{"noise_aug": 0.01, "input": "waveform_16khz", "wave_channels": 64, "widths": [256], "num_labels": 200, "init": "lecun_normal", "lr": 0.0015, "beta1": 0.9, "eps": 1e-08, "grad_clip": 5.0, "epochs": 147.5, "lr_schedule": "linear"}
Rows from block 6, named by matrix and row number. Each number is 500 + 50 x the weight over its row's rms, rounded and kept within 0 to 999. All counts start at 0. Numbers have three digits each. After the name is the row's rms in percent of the matrix's.
# conv: width-3 conv (model.blocks.6.conv.weight, 256x256x3), inputs 20-39, a 3 kernel for each
conv.25 099:433426361576514468416476490520487451394455439570601581495499513386406432474500432432469513483461467469472484424485488495492497502487522411428468417435474545529512424413435392390417
conv.26 099:505533590494539566452474508464496541474428398486458478421444451450488445450464476553545478479421371440447431538548497526532496469492524482482457493489500472487464377446401485423389
conv.27 098:539510514418447423533508487446505474522533514532487520604536525500491474465471558542551579568542504538553532524498478507481503625624567530492496469507482417435469493508553505478431
conv.28 101:484454528410417441567549546502496502552577539525448511580512483602574552446444382504463475571567578562565599419408416484484482454493496381404409431474484464441486569493479533543531
conv.29 099:456445438500566516465432483583572552385419469442491459448458499596560501414468581465512487505489422475501511433480543452467495482515520471518506420451480512525532454466511488467485
conv.30 100:477471436418460503566575567503488520438503558458481527513528544623594598536530519447481524538517535513550556521440366384467481604586573506488480428493530402437430427519540525530567
conv.31 099:480496510478527518455461514452460454513532508501465490440458458532507512549577639592527498526527532468420423567524580552516509499496440634557492536511485483454490567550502555521490
conv.32 102:525518520415493524554576553501494489407468509474444459421488504542474430506569538538546547506495506548506527473490494574554546523485466527530531563527514446469461404464514513529556
conv.33 101:481497497532592679456414458508528542479544582485525520441464442534511546586533513515487466469461532491534558491526540463461500467467423520527494564551540524535532539532548467493496
conv.34 101:434441418499504516491528487411481535445432526594546513506517485306365408467488488489429382402421431503487519549501511484456406468450433510489403533535576503539562474528496474452451
conv.35 100:456487484540478479484457453611571512495473492479471482552493470579574562449472421467478517562575578531513474382426425508501494533518498472468476485458425585579558505469470449443427
conv.36 101:435417401502537497515516515425491527523484489480518556537548573421448413554564566449460468537588582456476512413483445532549571543558521513515553467504523441448472438457497665573569
conv.37 100:477469472418469410516540523474477536494482511542498520520562599450486408517543536421422475485552539591582585352432443453480556559525466488510540535530515530522503374448481570575594
conv.38 100:571540498499518575596523463483527497469395424570541520518533520337495528478480496475560555436448464573485401464530485568598575586551531497550581590510501475491478408465503601520501
conv.39 097:481480455594584557519469481431447427449438467606619626493489466461453447517523483504507556537506501573583547485511560572593562444444445533519534414445450557543536419485517475447477
conv.40 099:494481475465442479504526521521538485425451465567572550490414410439467461509535502457441477466480460408408429478452442426449456445444471519478500471498477502474461497502531437487445
conv.41 099:522531552413519601469467420478458465468487484492528518445522523509531527461470434469530607493501541466453424463488556385477526453502454434543576446421336468536561511521540484471426
conv.42 099:526499479568563534454509560462434395481530507473509537456456477470524530544559562523547519546559581576530446543556556477506556511531510548520457469484418529544512489467474540491462
conv.43 101:362393321517440482462427395466465506493481469543560513481508507489508523481500471497520532566526423438414402542520452580579509474460470453479523545550483560510484527525480406435485
conv.44 101:462437379564485460518528571443485455544495510533520528585503473586495511460498506547447426490507520515470405395422446563568537624535497507483418397483476458453397637527457492494514
conv.45 100:434456550439416512475451458545555545547562491472538498485514511469501525517480521486541596474423411548574623461429402490485525513515551513536557524524595490521549444482468507515482
conv.46 101:518467441230334436435500548472505506404428465541523510481475489454471471509528540473509498512506496491503504426419439511520548407507516553538565427425494416438439547535553435517511
conv.47 101:505510458502482581544506508456400419411462475537551571395429422476462433450475468599549561464511529470471491542570545471501520385406490545523492470499613408404465519551576522461397
conv.48 100:535499465392399468414419468439474484527534485610606579548537548392432443355436483546546523507518532554529549526505500525512521472487478562537544480441409412463488536543542487586571
conv.49 100:481526477568528513479396315435446447540534563462472460460458439396442405561567606466428462410428413402455469496544528470504493380450460528548569512523539478521489486512551461511528
conv.50 098:477517424556547529502485487505484422445495533484492545510535575508457450405436446516546587500485506509514488424462503449458507502489471454502582477490504503505498502488553509481482
conv.51 099:524497473562531475494469456512545603357379401509528577513530529596606588508527460553481498468540621586555507468460577460482497549471402518462496525508534598554543489474422514538516
conv.52 099:450446407495491438532521583506508508499534513478459464573556522458454476429444468367390465586557530513495527553517559438460444438491501518462482456479476415466487401518543536514453
conv.53 098:526532543439458416494466484518466477415471528476519529524524545540549566434435390512489513539519471490452412600569564518536559501528507469486531459481434540547492604557513506493540
conv.54 100:483488405508447458472500538505466469477485530484507507470456442495470459441457484499472456509527539564544543527515522406429469522526503496462412519569554531520469429448415484403273
conv.55 101:439469500528522546471453416534496521441479500446506469510521581528481459485471413484505529574538493564558568387392428463473460520503567496479481435493513541576582479504501467393413
conv.56 101:542560595557560527439504506543528528529518550409492480434471510395442468455462484491520525412427419530560537512482561483500481519462434414465508487458451532537548484455501375427459
conv.57 100:447457505529502511559531516369432546527540551584610586399473462380403441497510420501516526517467421500543577467439409495501464543511515431461507492496563480477483463468420526495424
conv.58 102:477524455483514527532511475437423436479483506552573592507502530570563515529520434526484516469499508493490431417514538501521581417383388472463512479522525454436425456467475466490510
conv.59 101:465495459561570533512536556534490418505544472505543555470489460554586577493468457542545562500494538496555534498502505480518548424499536456441424470493489560574579385408459605604582
conv.60 099:598549528510490496370400426565584575394461441438466557476466415500471436517493497469472483565530526552539541518549534459525500389439473450438417481491443534536544474474479519502486
conv.61 099:419414384409476486582549541552534508533466440508486492526545535559545501451568600393425434572557579472472484459443446463529537614614552495524516467541583388452454529586547498468499
conv.62 102:611558537586639635531532472443442449527507500569570556504486458436511493512590623489491432487480438478467452433427396467493511541503513484503497576531552482518490447438447472462496
conv.63 100:511536583495455441503488568485438420531578478453503506426479465529520510518514492465467456447417381527492457539541589485509549538574608493497485403414403506501503527537530439413446
conv.64 101:499450457512482483486531583524524527491481488525539494444520564367480511445548535408435432579576535552525504419430466517509508455416437542485456516465456517498503489468500377456527
conv.65 101:479463498630578539575474507439473534427450547443455474412477526493490527570557509526509527454472451518509540430475519497497541391388390465473465486420420466487501477503495470462428
conv.66 101:435474522461533569437415365502469500475478544577568523519509432382438498555533509485448432497472439447463492373335405515519548507463521543485526498527552469472452467458453536507505
conv.67 099:455512530495523515518493482480475468500495496585536499480456413333444456571503477435456424476477461579543583496550544428452471537506509478534537529517484594546518353402470528477448
conv.68 103:522541588401488500501489527441431419571519458462465470519470444472513454441419371289457501458481502505511518548533480535547507428442464456538486481501508510514482410457461522469473
conv.69 102:480413369508530588435419410522574631450503566543543541528510526469465401558574510501530542452417402432488488473521541472508514483548591551555593417480484482477467566481449471477456
conv.70 100:510482464479540565426407417552541484488494490532530515462463477455488508502473461490488484523491472478494496429443481511495485395428447479513576442458486500484436492504501513558554
conv.71 099:556532499515450429455422440542542559352369479479494479556532508567522503471476461513461454466479539550566514482465434465480487428461464587522489472500497555556560602511446456522570
conv.72 103:430446380439527513471461495416398397445424443550545477499517517458489542529512484472503485562501485523524529553534536431439446528550559561603645448441434497532515462492523532554520
conv.73 103:470500542484444430482470451475573607498516483485505484505522556484484483585525458579543493461448422468472518590573515482442405513520582489420387556539566502486492506486437569547455
conv.74 100:504553583564537546473507493569600622506523534550539529439428426475500520480463422533555567528481463466506589510498526542532469425490495495542494477457470553525508513488514587524485
conv.75 100:458519504469479482517561528546569545576493475498522501502493522552564520525521523563565566494507434514517519569519434557576572451406450577524544467537547432460472519540572517458389
conv.76 098:515519504519474459487508540522511529466513603491530522572564591585523502537519530449419426493493455510565561484515520477463466347433459510435468455430453518509510523481483400402416
conv.77 100:402439537588587547519517542507490505417458513577540499448515496569575582514521524510477534532482510474495518512580536551556531519576581545493510519510524525510494531516513532523501
conv.78 098:534567552557557571459360361515482483445475472495522482501529519440455411536507500484521565424442430528463474463509510443469477551532490556544556517467463496503504480536528448434472
conv.79 099:516511488622571584574510478569585610476490519418425399458479458518536526462475487505496526476482477511530524409463519395452488464489460458452490514471461483493492393426457503456451
conv.80 100:487465408548563612544501413452470514443498547536568539555524515501502475480477424526497534481417358461431386561526507515463440513512505629587638440434502484460504566531514464485423
conv.81 101:442493522479505503547560621533519544533556584524514493347405482563574549431440433493514527500519510581545579588528493472501496580571558580581516492536576471490526495470456459449452
conv.82 100:539528484525576593491502516476525543577581515502553492512527529423490498477462509444482464472479520316367396382418476503519513522519529410429484549512505411472493465481476511530526
conv.83 100:539526583374432491591545482454491540559499467540504535573524505457450439458447397559518570533530559555543508401473516551540581429490457394427482515553532486488499551508528521575542
conv.84 100:453522560572539515600578620518513577530550561510492504351434458505497493475501486569523536508502515519501530494471505527490499549531526524519537454450459466471490583553547473541505
conv.85 097:586530463501457467416406369477468465438465493522547596549555554584596590480506507538534509499569576505531488571552552542534572379470449533540522408447474529501465628535503474531557
conv.86 101:486484496418454530546534470443467503492447518553562560545503507378422424532541576538522492534512520425490469492536490533519515507492460419438392461484540473454500562525501502507485
conv.87 099:529513513553538535520506545509519526445496508476510544500446427429412463519543488512502472503500479543545561623549553446500537476465416551514494538545549520519498422442482371439440
conv.88 101:487500492437426410515490446466459368536540491565530501474521493515506509565581601490511536542507532502449411511494495428490506520479444457481459553530481584570585513562547428461481
conv.89 101:489445469582539462507506506548485448567566531543565555521515514495509520440420391555563550507523517579539555575594583592580584513545540506526541472480495347399416510486497435481466
conv.90 098:460498479420470516471489484455494444424453511555505417508517521573577559497514554435469455489498497523494473517476482495459480509575555364380390364368383456456472483427462446558610
conv.91 098:532526538456462478570576593423375311498505530403393422476497467464478486521515557402405404532560551501499532569527519474463483483486452474471429428421402415446474511471476480464447
conv.92 100:517531456547504519472443456495449482504496497453482499565523480464471501441491427541529545510487514481516547464469484501451435482477427510479536481469393552572592502506503428472522
conv.93 101:538522429504496499438444391572567563524471529517478450635567563456429393506538567468466437550499469480503513489553585466444432481464467529540551553520536464498532504504491473454431
conv.94 100:531511552500497553478480450564512473504504489488466523494573606564543522441460481418413443529510516529515522468429490404396404450478499494500514546505474533503500501506523400474482
conv.95 098:525487450574508473493501534513508478446467467475509436432443389523542575514497460528538585496483425469516596495550495449449363524519527479536557454487490540492547524515502435475466
conv.96 098:504523558514540497508443456450435450453502523474496487484517535599560535495445418506540568487510518492527568465453485502559549506491462579606630513476469489481476428478508423496483
conv.97 102:447505468524535511434472505536503503503486476450391378550506448442512534495453522410448468433472482461511538374385426442471480568526459509520600451501559501488472434432478505453495
conv.98 098:422481516518498525561563540501453468542569521477465545506522527539532527442430431485496442469480488457447462493492544520484436525557586482477449515505455474501545534516513493482528
conv.99 102:490454442475446438404450451486500515524564522581544553450547541410475462555555556527509502391439500403468492489453421430414431469488469541512526497544548512508510396385374552529576
conv.100 098:604534523498530555512526519469456461474428405511491537468440455519503570471538549509500484537488433514490460463477458579558552569579544552510483487482437400435457595541518430458474
conv.101 100:505514492462440509529545571545542527505492398537502474577520468426431451472471526406358408488506528577544543576565603363423430458520563503458464490483521455447475455554539496499415
conv.102 102:597545468532525547493444436462388442537553577552532528619526504455427384576556496507483484428489449519528540598441424533502429511507497548438532457502520397421433640520442421488533
conv.103 100:449437468561537474522509472439440494506515547528549524409398433585553509521469413468452497514452382520538574540503475482486492563503502539548607463479455453428454407381466451431408
conv.104 100:576526514446482468516516511424539666533538542513498486472479521546548477482469555587608522539541516437438465496455490498497523519548595526451416493506521520493455474432436550545540
conv.105 100:545576552386453512485511518489571591535534529471483479476511557513508501527536596508550540542548536488544536482434444412466492491528608556544572395414441507482489485467451463488395
conv.106 098:492465505552504484435460488489489479454381323462385376551520491500493469540544540567512488503486438511504491443452447448473465511505511529513488491477525550553597567517527552554501
conv.107 101:514504464557532512452453505547516477548581551541514497523521512410458506456521593512510474533520530442442511492522601511516510447433377547538523546551538448449452524519532624546509
conv.108 102:478465465460515564533549552519454506558495529388467468478497554480499539459507589489514512502491445475471530525487455420471554554504493478489545534481503403424499531530516513495518
conv.109 102:462465500439441454550488511574560489530555534476509504445487509532515525595602615443471461536536550494530571453470516463472543505483436473451449476526529447488494515530565474464439
conv.110 099:525492483513529522495502526474481528581598620496450435497456533387437445436451413489551575464452424484508478516570618529494477493508519564550566492506514480501472507446486468440435
conv.111 098:455516553471431474508474458429442422441431383526490442437414501489496443548524510530506446569605629501488443442441456592607597523502488524527484471438490533479486555558541535527547
conv.112 102:499511503454520535393494549502454393514477433447491454412374430360490523561565541500515507480526561424493519484533501473518517462470467535537568507487518449423425498445467445481555
conv.113 102:515542558516555554513460451537532563511479551425471505519539579541528487438435358491568557563553586504498462453527551472505521450473455478569562491450400510503464494559566464519531
conv.114 098:581562583408409430491579605578559532451470448492504468469508472471476454500453458459431443510498479507538534436494553481512466411473461478494509522450416527526524539570550484430393
conv.115 100:588545506523537554495470482549587559502481505547569578479478521529571572492514562565526519506503511509482435497554605443470530407475486486488483432466522500487459418457522451462515
conv.116 100:490555526573556594436467439570529489467488486490538537491508513540504470447430467565534539568539578481468498486494571470493542404480521478462473536482443514513545553553586541489508
conv.117 101:431439431514529518421435390531557581494507532566547494548536530424436390427433393548526528463456445496461394498511545506496512467437423485458463500550561468460432507515508440502492
conv.118 099:526526537592567529477508521483460426426470425426474464555543516525501477533555550522514529478479517520544501480451411524530533479481489519529532498489450411439483475449450460502508
conv.119 101:468448467653594458531489493544548558479463523405429438507477520484440448463494496540481415473472452504516508480512557500474506416432433551548480416480477455476411537469456460449467
conv.120 100:453453524502490462431506557505472439543528491529547563517467405434463481522535524479459453505499539475477505592649664411439508456453419441448446475474453534520514475465473513475437
conv.121 101:496525535493518534482532545495501532492496496410482501518504524393395378542502495532523533495460426494553557494536549435475473504519538547552577492527541487532526552565568480392343
conv.122 098:469455449596531495550528514456477503526487485508527487528521523448485496564557558540532547398413432592550553494466486498484459509532581484495515523511471576570573494489459375457474
conv.123 099:494462441609545534521488508506507521546585523585557531486492486533510457446413432563520522523545571546562559469503584527525496523554543483490553558562550543554554484463467440497487
conv.124 100:470512529564575533481470441463465493465519525504564575493488499523503462498455461518541523452455475493477461571558571466458421581541511493501538555531473541521499511507520439441528
conv.125 098:474492504488520479536560602517456364526558513487516532556523540517552598482526569453459459401436458514485444513564603528543557595614609491464410418450449463491482556552520463439483
conv.126 099:494494476652586581495522557550511488474485530526507502438484516524472421497531552627580570477483461538567568457440515499475511492467505589557534440477492525519540514498543481461406
conv.127 101:561517485485467409546542561416432478514553556458540545514508520452449437507521571515473493513538582450431401547529520543539543531450407488466490404451417432454481582555515434430502
conv.128 099:548521472611524493570570542429452463554442446550557549575499482528505484556582623512503489522490497466501523489502482463537582431516537488486509470480505515453438524497506398540570
conv.129 101:576521507517483460541465431528524560464478529482506487493489495529500519395465469542520479552554507513460399476520518532518499390417486506500473498418411447465463469486497566543515
conv.130 099:574545554380437388542535530535576583514556580484548583504551551562536507543522506530488476583565550439431486461477518468481503527527555515489495503497548540504501547549561626620591
conv.131 100:440495503619595534467512550519541539515524586533535512409437448538513555494450395502478505540558630473508644549495522456489481467484399474454424558534503550525499473482498515508486
conv.132 100:599500516605593613548537507468465467539450444545587622554516503501453497504543562600524522453475473471492499521472538462490568466563602553477513452470464506447448534427431391531604
conv.133 102:510517470460472502425449458425416444388472534397445456498497474577522481528543578457489506499539559443483495450453462460511504454474454497544609434483533365355426461532533579559560
conv.134 099:498507411553535498503417432493503510420525580610563450468477471433435448471430429562538480571545552463492516567602580627513454512496462473486504459424433388420425559486435545520550
conv.135 100:547525532494499505426442484597599657485476513483453445437426432404430443418442433471477484526481439499503428343425406531475461508560584507493528543522585461505486538521464544472420
conv.136 102:527547601451470525538511456513560620477468488457497525487471480456475487527465435575575596450438427517485461442454469456426436464454496532543561542562615446467495514502472490496436
conv.137 101:436448426519505475474508425420386319438497519555571548492510480409461478546504477548527498528510496503525565472488503552526542428494438569554544525488425541534516508520514421450450
conv.138 103:491522507567567542408447553557593501563539505482466523487467501316369352466487438517486419529498554474492495459505484515546584452467487564495378440517531468479514443421428671584496
conv.139 097:560518498479524518536537544483452427485511535527541493510537512500469508590626564463437376483443438429462483635581553383427451389448415550500506510466454494482479445453461414526625
conv.140 099:524495537552561526443496530542551576556507504529502512623502405408402426497535519424432403473494546478494525527527482521546553587509507513556484470561585487482492626582524504478460
conv.141 099:619585546454402448543522478510500541471505540603617633512547525429464480456436380556525549413445440505517527527544581474483513346405435524510558481482500550511479497467471504526558
conv.142 101:425477508484469457557509539509477472502533526512525465418458505546508481481472477524489492478518530507531496452470464454405421524522488527523529459483486536538520528480470530549564
conv.143 099:572546600517614597397455452433474547504509516551566565468526523444419418628590596520506528585535537450473490500486501550540538422526505511474499513493495507521526365468481564530495
conv.144 100:547537487416456506504416400497510505577524568575616592493517462447463436483495522514534489467461494483507557441448406468483471502491477455475520557546645558561562492458458407445479
conv.145 102:471499501478498547517498493535506511509521540483519557417461502540538543522535527471467522467498454476479474510526482515512546470485461521480496482502505400402435372346407516492431
conv.146 103:546582561504502519529513478493481448518541575525497470533552589448463440497527564445461482428456458476473468540544513502476423516484513432411488524517561334375414553518482481542510
conv.147 101:517520527536509548513508497462486471533563595570551519433478500556544527516531590485473480464473530503490503498464468541512497523543551436477521522470511526525561533515520438470460
conv.148 100:536490474494513510517502517354347331551526475506527470533535537468521567455479534565566586538554569459461427510518520545502483587577540586583599476454387494494491553564570402486561
conv.149 102:437456506490481464553600601445366303396419396547470506537555514454449464523571515457427429519513556546533503483493550550549549508530491441445428599558487420413439522520537483460480
conv.150 101:482501437540458429340374429465443435424443500517505536549524509338380396530561523477539554452430447396431448528466459406444500498428377542532608468520539501494503485493451487478483
conv.151 097:471479420557511509483459450452498522625586569560532473600544541542505502406410528462465466476466474563556500512520546454440422620546472508508498470432411492480483568598581482445380
conv.152 099:433467469494479509523524558485496480560566507495455498502499506526505494477432412526498514526530551507505477555573583489489513512540567463495508406427357532544539476498512495489482
conv.153 100:518520493533508483560528548497513549499475471521555552470493504527553566597568548492496486496506522515488522453501518559568572360362380554492488532535496557549541582596574474424400
conv.154 099:474458452472550571430442405500481442457447443553535499434497490498523508505520502452522559564496446344377389450448415538541526432504537382483512364398449537486441371471471475490491
conv.155 099:432467486439399383540521533525430449571556545515484509423423444499551562488486472494489525480525574480482478415404422491496509458487456480473462495482476527517517475472462441410457
conv.156 100:471480457542544561509514554527505501385420456540535541499491463525519538447458517567574550520529527475482490545550581454449449392446441593561506365437505526544550548541491617548482
conv.157 101:539566559385409460556556523556557548582573504439452476575532518516479465491490544579579580532548556466456459526523514442470494479437429466479538481477424503502519515488513476453431
conv.158 102:524508518415558544397474526549516466499449412422471451516440425451440469446479484342520555524495513419524516467483478527517518499531544461516489448484490308334377501473459492430447
conv.159 101:530488451512445472569590563476440426484499543432474529485515514596541532553542516544537509512535512511539546487502502476492520528524529484498495448504574522513510541517509569548528
conv.160 099:475533494564580592450486486463472452350404447495507519489518542489480488457452485553555545475487489453485444505533509495489499541544531604629629486472527482494540555543544477490518
conv.161 099:370386452556494501515508476459526594498512596535575524418434504453520465501459496479458430520486456547530528461483406567538428487474518559522457525543534523507509543501474528524502
conv.162 099:524492520541531498495442442492496498413502544368459498420449469406430434559544531488502498523505548549524505448490484407521566453497454468466433507500481489517520389460482497477474
conv.163 100:506525568537558574477448382502550626503478502502510492541480500520528490479450456437442440394410393482487461455507517516555574469487482491512502426487444484508491513487455511521517
conv.164 100:518543504435395462602569514497554556503537520426446462641572559547498450496491554474482487524498499573568522516505486484488515531493479532540527541551563468501519514527505420449440
conv.165 100:372440507491499476466545572472494483429482486523512486351402379452476451548527509368370393441496495519520542599597567448490490475508505458413403412474507474494512425485485522494513
conv.166 098:544538478466427463539501468520524489440480492419413400506513494442477521490477437551533531511464441515504556456419485417423393546555530473451509590591537472459434395429428522525517
conv.167 099:486473365441457467490472531488507526534556557481468482570557533388438477523529540339394422508554588468485479453403405460507522452485450477465511451484512422497536517493438470550607
conv.168 100:373388438524529542496503523524552520438515576485517519430515562625572551550535503555525546484493432501520491517497494582528505502506500531504481430425438515542552548588568476464454
conv.169 099:437393380470440467512544542497511493529549562509491491485455461532533544424488519465497533483425374452473430533461443389400401529541559513504465483493503478546559546546544385435429
conv.170 101:484506582405455418555557596611632583522520483402422445363445484518558534443448432459502397525497469477463475527453459478467450530521496489472450534529506552556541407421440607587498
conv.171 102:525484407452417426492460433507532577469489506525499550516530537533515537532523515495488493542532555516501491521506499533525596430464431496497511484514522507501510555536498450453444
conv.172 099:572525480578547539482474460575567592580556553561556569639594559620526400528549548590504460514482419455507503416413480505480450487474479474451427437499510450368374623527483412465538
conv.173 098:541514535501483429495517528598508480444470524431428406478492498546548545540487434470470471451507553520511469505453448437457433544541481501525574444406390612612596463486472546521514
conv.174 103:492474497509505507490508519476499498489476419525500470508512461556538564540515481581525481447493529483546572504478482540510489531572624511488466486534568532545541451433482501514497
conv.175 102:423470519586535546515528576560540578474501482329410385479494549555548544434432429397392389485446451534549551564516526369402409546538554521487490508491497546525525458462494401425438
conv.176 101:587563545492507539475405408501461439465507501484442432552547545537551486468514523491478438470451456497477475565514549486483476442463512482449458437434403485489548490498441423527556
conv.177 099:452476412493510522531531538518529496503553539550558532441449446528484466461439369477485565445464462562563551527534515509542554526536578567533561438447458476454474483486525537593517
conv.178 103:373418423541517533497500450441436449517531566457493509544551552440508501469476438486485485456471493467477463537529521512528556491504517512515539464487527492531534472498535331398463
conv.179 097:552521531471468424468500512561549567445401452438413444513517534567578531487518486505496485513490440498496465374409492499525541363416445574575563463460464545509490475497509524479464
conv.180 100:591583613526522530607589583467443401512487471464447458537548518527509528467463498508499528534530564456451463480427461460437456433482473505476506444417309492509516506513527432459482
conv.181 099:560535580477476490586550536490508520401435485519503540457511503454481499423434357550528537523522464502479471555508450544523510448503558528522500509469481492499481505497482454533491
conv.182 104:546539471496554579557536552466427420603537557577501537569510421413442472553561514497520554447476470527493535510480507561534527495507556475401447583524550428426424560544486453477456
conv.183 100:440458469406470515432459436522534534525491546422467464560495487450468469484512584428444436444439436546564559462465477419448465494494528521499544515463499444493555512482501500567570
conv.184 100:463526530516515510521519543494514482477539539494549535535563564568518498492497465564529544470503474561589566550583573525503492448475525534514491410411426478501458575566530435401426
conv.185 099:433473483522448445536560509534567559446442482548582546464496535578550520561531528650589557444419433517526539455472469598573546495511566551540549509557537531541563557507492371382423
conv.186 099:481460421498470496448393390486450404518488482501519488510454471530497489493529478570596583579600636484486467465450500441489490435442462509503507426407385543577548522476493539514487
conv.187 101:465458500586483485459469390489469447484520473466476486495470455496474449387459488546541523542576566439418436429415430514521530479448421448473494415457437509496546506516501360443491
conv.188 101:596564500498522574475490489548532492467488511563535541489516499531516514422461499524506534519520575482522506445411359462480504463526635455433389475473475506533560487459445484451474
conv.189 100:522484439537503472426460509574517458504497495500507515540530501431411392494511565524488444556535540486484499510555555503510517556566538468479489472552592500504536487550563619536485
conv.190 099:544555532588517504554541520495537559501451469578547531480461455468477472492548481577532499424451486560534535395480507466493556472442426511477481475549529465488469549531544466500533
conv.191 101:440468426473461470550515549541569620443479485443479494472524524437471483484485461539496546502498467569536529518612569456453540464478496591545547447438444438406382464479520573591566
conv.192 102:552554554454439476476490463487473488506492485477481534473468467427444395497479518550534548486509539535528536482502500437506540433474499462498503462548520553524519384463476528489550
conv.193 102:460525507486500502486514548445451455517485479557522567544506490504500460475508556514497525465499520445423365510457470518522519425424395595498494453425467389414506599541511487518571
conv.194 100:467493426487418447506476467492491569478496537424448486501529502501478425487482492488506529447455464495481530556497439483472513520485435563456435483464442481500460438452413440437463
conv.195 102:565551606419427490507438402491515568489447494521523439436448491431437355484539512551558497487519521490443398419462498512480411505480496487506520522549561513490495452475464498513523
conv.196 102:511479444575516535528452397497473494534519442459448473484459472384460433514501441486448507498497515463502517481535534524527577468435453510486496498504408483445453560523482517481512
conv.197 099:420504511615563573545522483534617651459574634565547514505527494499462395527514504412435470544527575461498520482503495474440460614589585445515521525564592480478524368403411471481473
conv.198 099:487493469555581579566521486541550532472455518552576556511539553572532518510509472524517560520556562509531477525510511476494491408402386520467508472436421541516504476482492458456519
conv.199 100:537554522455470426484496459578587568479572558459465469499456405560510494456454506491509527518435460516523549448467455485478460525536467497532562507560560507485503502510549513517558
conv.200 099:607570549478483477505531531534538561619600564514514517473466455427454479388384397475493396389395327438481456553548586486501494429531532445436391479487484546544512548521545512525561
conv.201 101:554540557523519561400443476570600606487521501518462406459476457575560531471481436489501480426422391504528531468464452527558525471463519464494503482494482531496468533508494459513522
conv.202 100:496475478468501498507523543461509573508504514418443419461503557324452512457492543331444441493440399605578538374472483481478494512487445404489518559528555523541506416454522473477436
conv.203 100:501529512484432419449443437474498488503454463510559526537499532514471445495541607449481467461488516535541538520538516373440538530525497515536511484519555443439467508524553391460447
conv.204 097:499538551549517521489526529469480464482513506508518487487473508565534532470448485498504570468507588455456491534511587493529558469532551491468475513469401467494507493518522558566577
conv.205 100:525547551513560561525447427487550555443562552555547516491546570501489493514481444464515544521471418452443433446514532544465424529574582575617686526548522519558610452488505484486424
conv.206 098:399441534480477520580567550454494515455479526517492518546557535579519482564503522494363377545564590524537528516505537385436413388375426539516439473524508453462449437533534516536538
conv.207 097:491507450527540489491458439436484526509494483512483443586534531488475436538488415435397429473423349495550571495494436471460451467441461527525561543535516521458477468454513513478419
conv.208 100:500506411451495550526579560580519510568532473579566566523516531473508516436410459450460440487517547518515515504561565392377393558564587553514464456477507474496514527526503432468458
conv.209 100:641617604392448470428455447428442470451440456467445496482509500498448437520537480562538527524506489525534573400372365481483487447454503469434387551497501502509510481487521608601552
conv.210 100:560567557463532557468452380590526534544461488522537534577545576550547513449492487477512484489486417483512506443450504528514434484479530447488554525509568450447438516477478479410373
conv.211 100:536491478527560549501519538470494494480489478586573529539512492350416520494520459358443533473506490489487462512524518544533527606593597377495595539536527502529513552530574503541520
conv.212 102:562508446457461502455492519495471476566534485560512489530516502396388371382489487566565611524503507559560593558536497507461453491524526600554555490479436378450476526549516443489495
conv.213 100:464453499431521548535512501461482444548530491425461437564540561486528497537539499326395460506496495515508500550492489450500498444390389245365378528547426495521530500532524434440507
conv.214 102:486484464452469518543547588500531561502523548584577564419461483530512517501446456597586605490480474512542577569516489504540540525560560602573545484479477445403405522527500468516500
conv.215 100:476492483514526478473466495517490467517517444531522472505527446453446445530496464578536505536540574486504524576553549559557542484468419598579541463500490559561513575578526535549583
conv.216 102:482482498475517505470446430415500511517442450514503493504511503479500510537529498378439474544541503434483527421472487368430448409397452428452446492439380527535533379411479511546525
conv.217 100:505493476536505482545492473422463458508519531519516478494535515509503526516516452493516564537488441546551587374430429540515460532531522492511527493470489522524473470476466444447449
conv.218 102:516536467417418445479434403509573606544539564492496506542544536459422360454462447487472477511524504467488505402459454551521509532514529477546534424447452535546535525501485497498511
conv.219 099:437489607513526486523483446548511502493503463497466501509540539521513527607548470488515530508499470537527528457498551491514556480498446447444427484451399573549550446458496580545555
conv.220 100:435480502510557511464478470557526522493476458521522457487496464499483504596599596494513472530479481486468401486477479523533549481480454474468473523510514450460467495535530574521470
conv.221 100:379460496458413518525502507476498488458535608571590525504505519577519472472477439590551499521497481531577588542511509537557477509516512545526551436429470572541521577550488472560562
conv.222 097:468444399569556577489517522578554491597535507556571588456495447566510476520533580505486487543492496495513579576520451543559500463470510557535515475487529479465516476492500399412432
conv.223 100:426468501532573526462457457541491523526513514553554546487489485504471393579583591454419433491505511531534534544507457545532539498493412505490478468509501462476506423474509509495510
conv.224 099:472510521498521530560517500516602622557538513519524542509564597411487498453421438459530537485447473592636684376440572454447502497486480447507579523514506489513492488521545449458437
conv.225 100:475505554473511532470457428480548584495488487489501508460491511490447387464446501511457449467539582468472445577557641464456407487479504498536567563552558526529541434443456523534512
conv.226 101:552534459490490501473460377541564590555551584577584536562567584509478429468466434536530477459453395372420410511566638507491431433438483489489553521517555448412458516500463475522501
conv.227 099:492493470507483551445451440490511497464474411395436468525510474496537504492468520475472461545479492452460463540500439419466524504488461493468428417460544458473491484474441446444432
conv.228 102:488494449444507529504491418477462489538555593585534483438489505468541563464519544454459464471515519553565525496485439514534557517571568489475496512509557508498569444491440508521481
conv.229 103:505479471511478471532573610497473431527470401491489473516438409479492542500469445542545530510493522494457423465482500573569602456476481560572568512479383482517525497511514549481387
conv.230 099:554528508552526544429434418517590633511533529581551569372472511474464381585567548598569539505493478498525541459460479496471512484486532506523581509570607535502514528491464491483443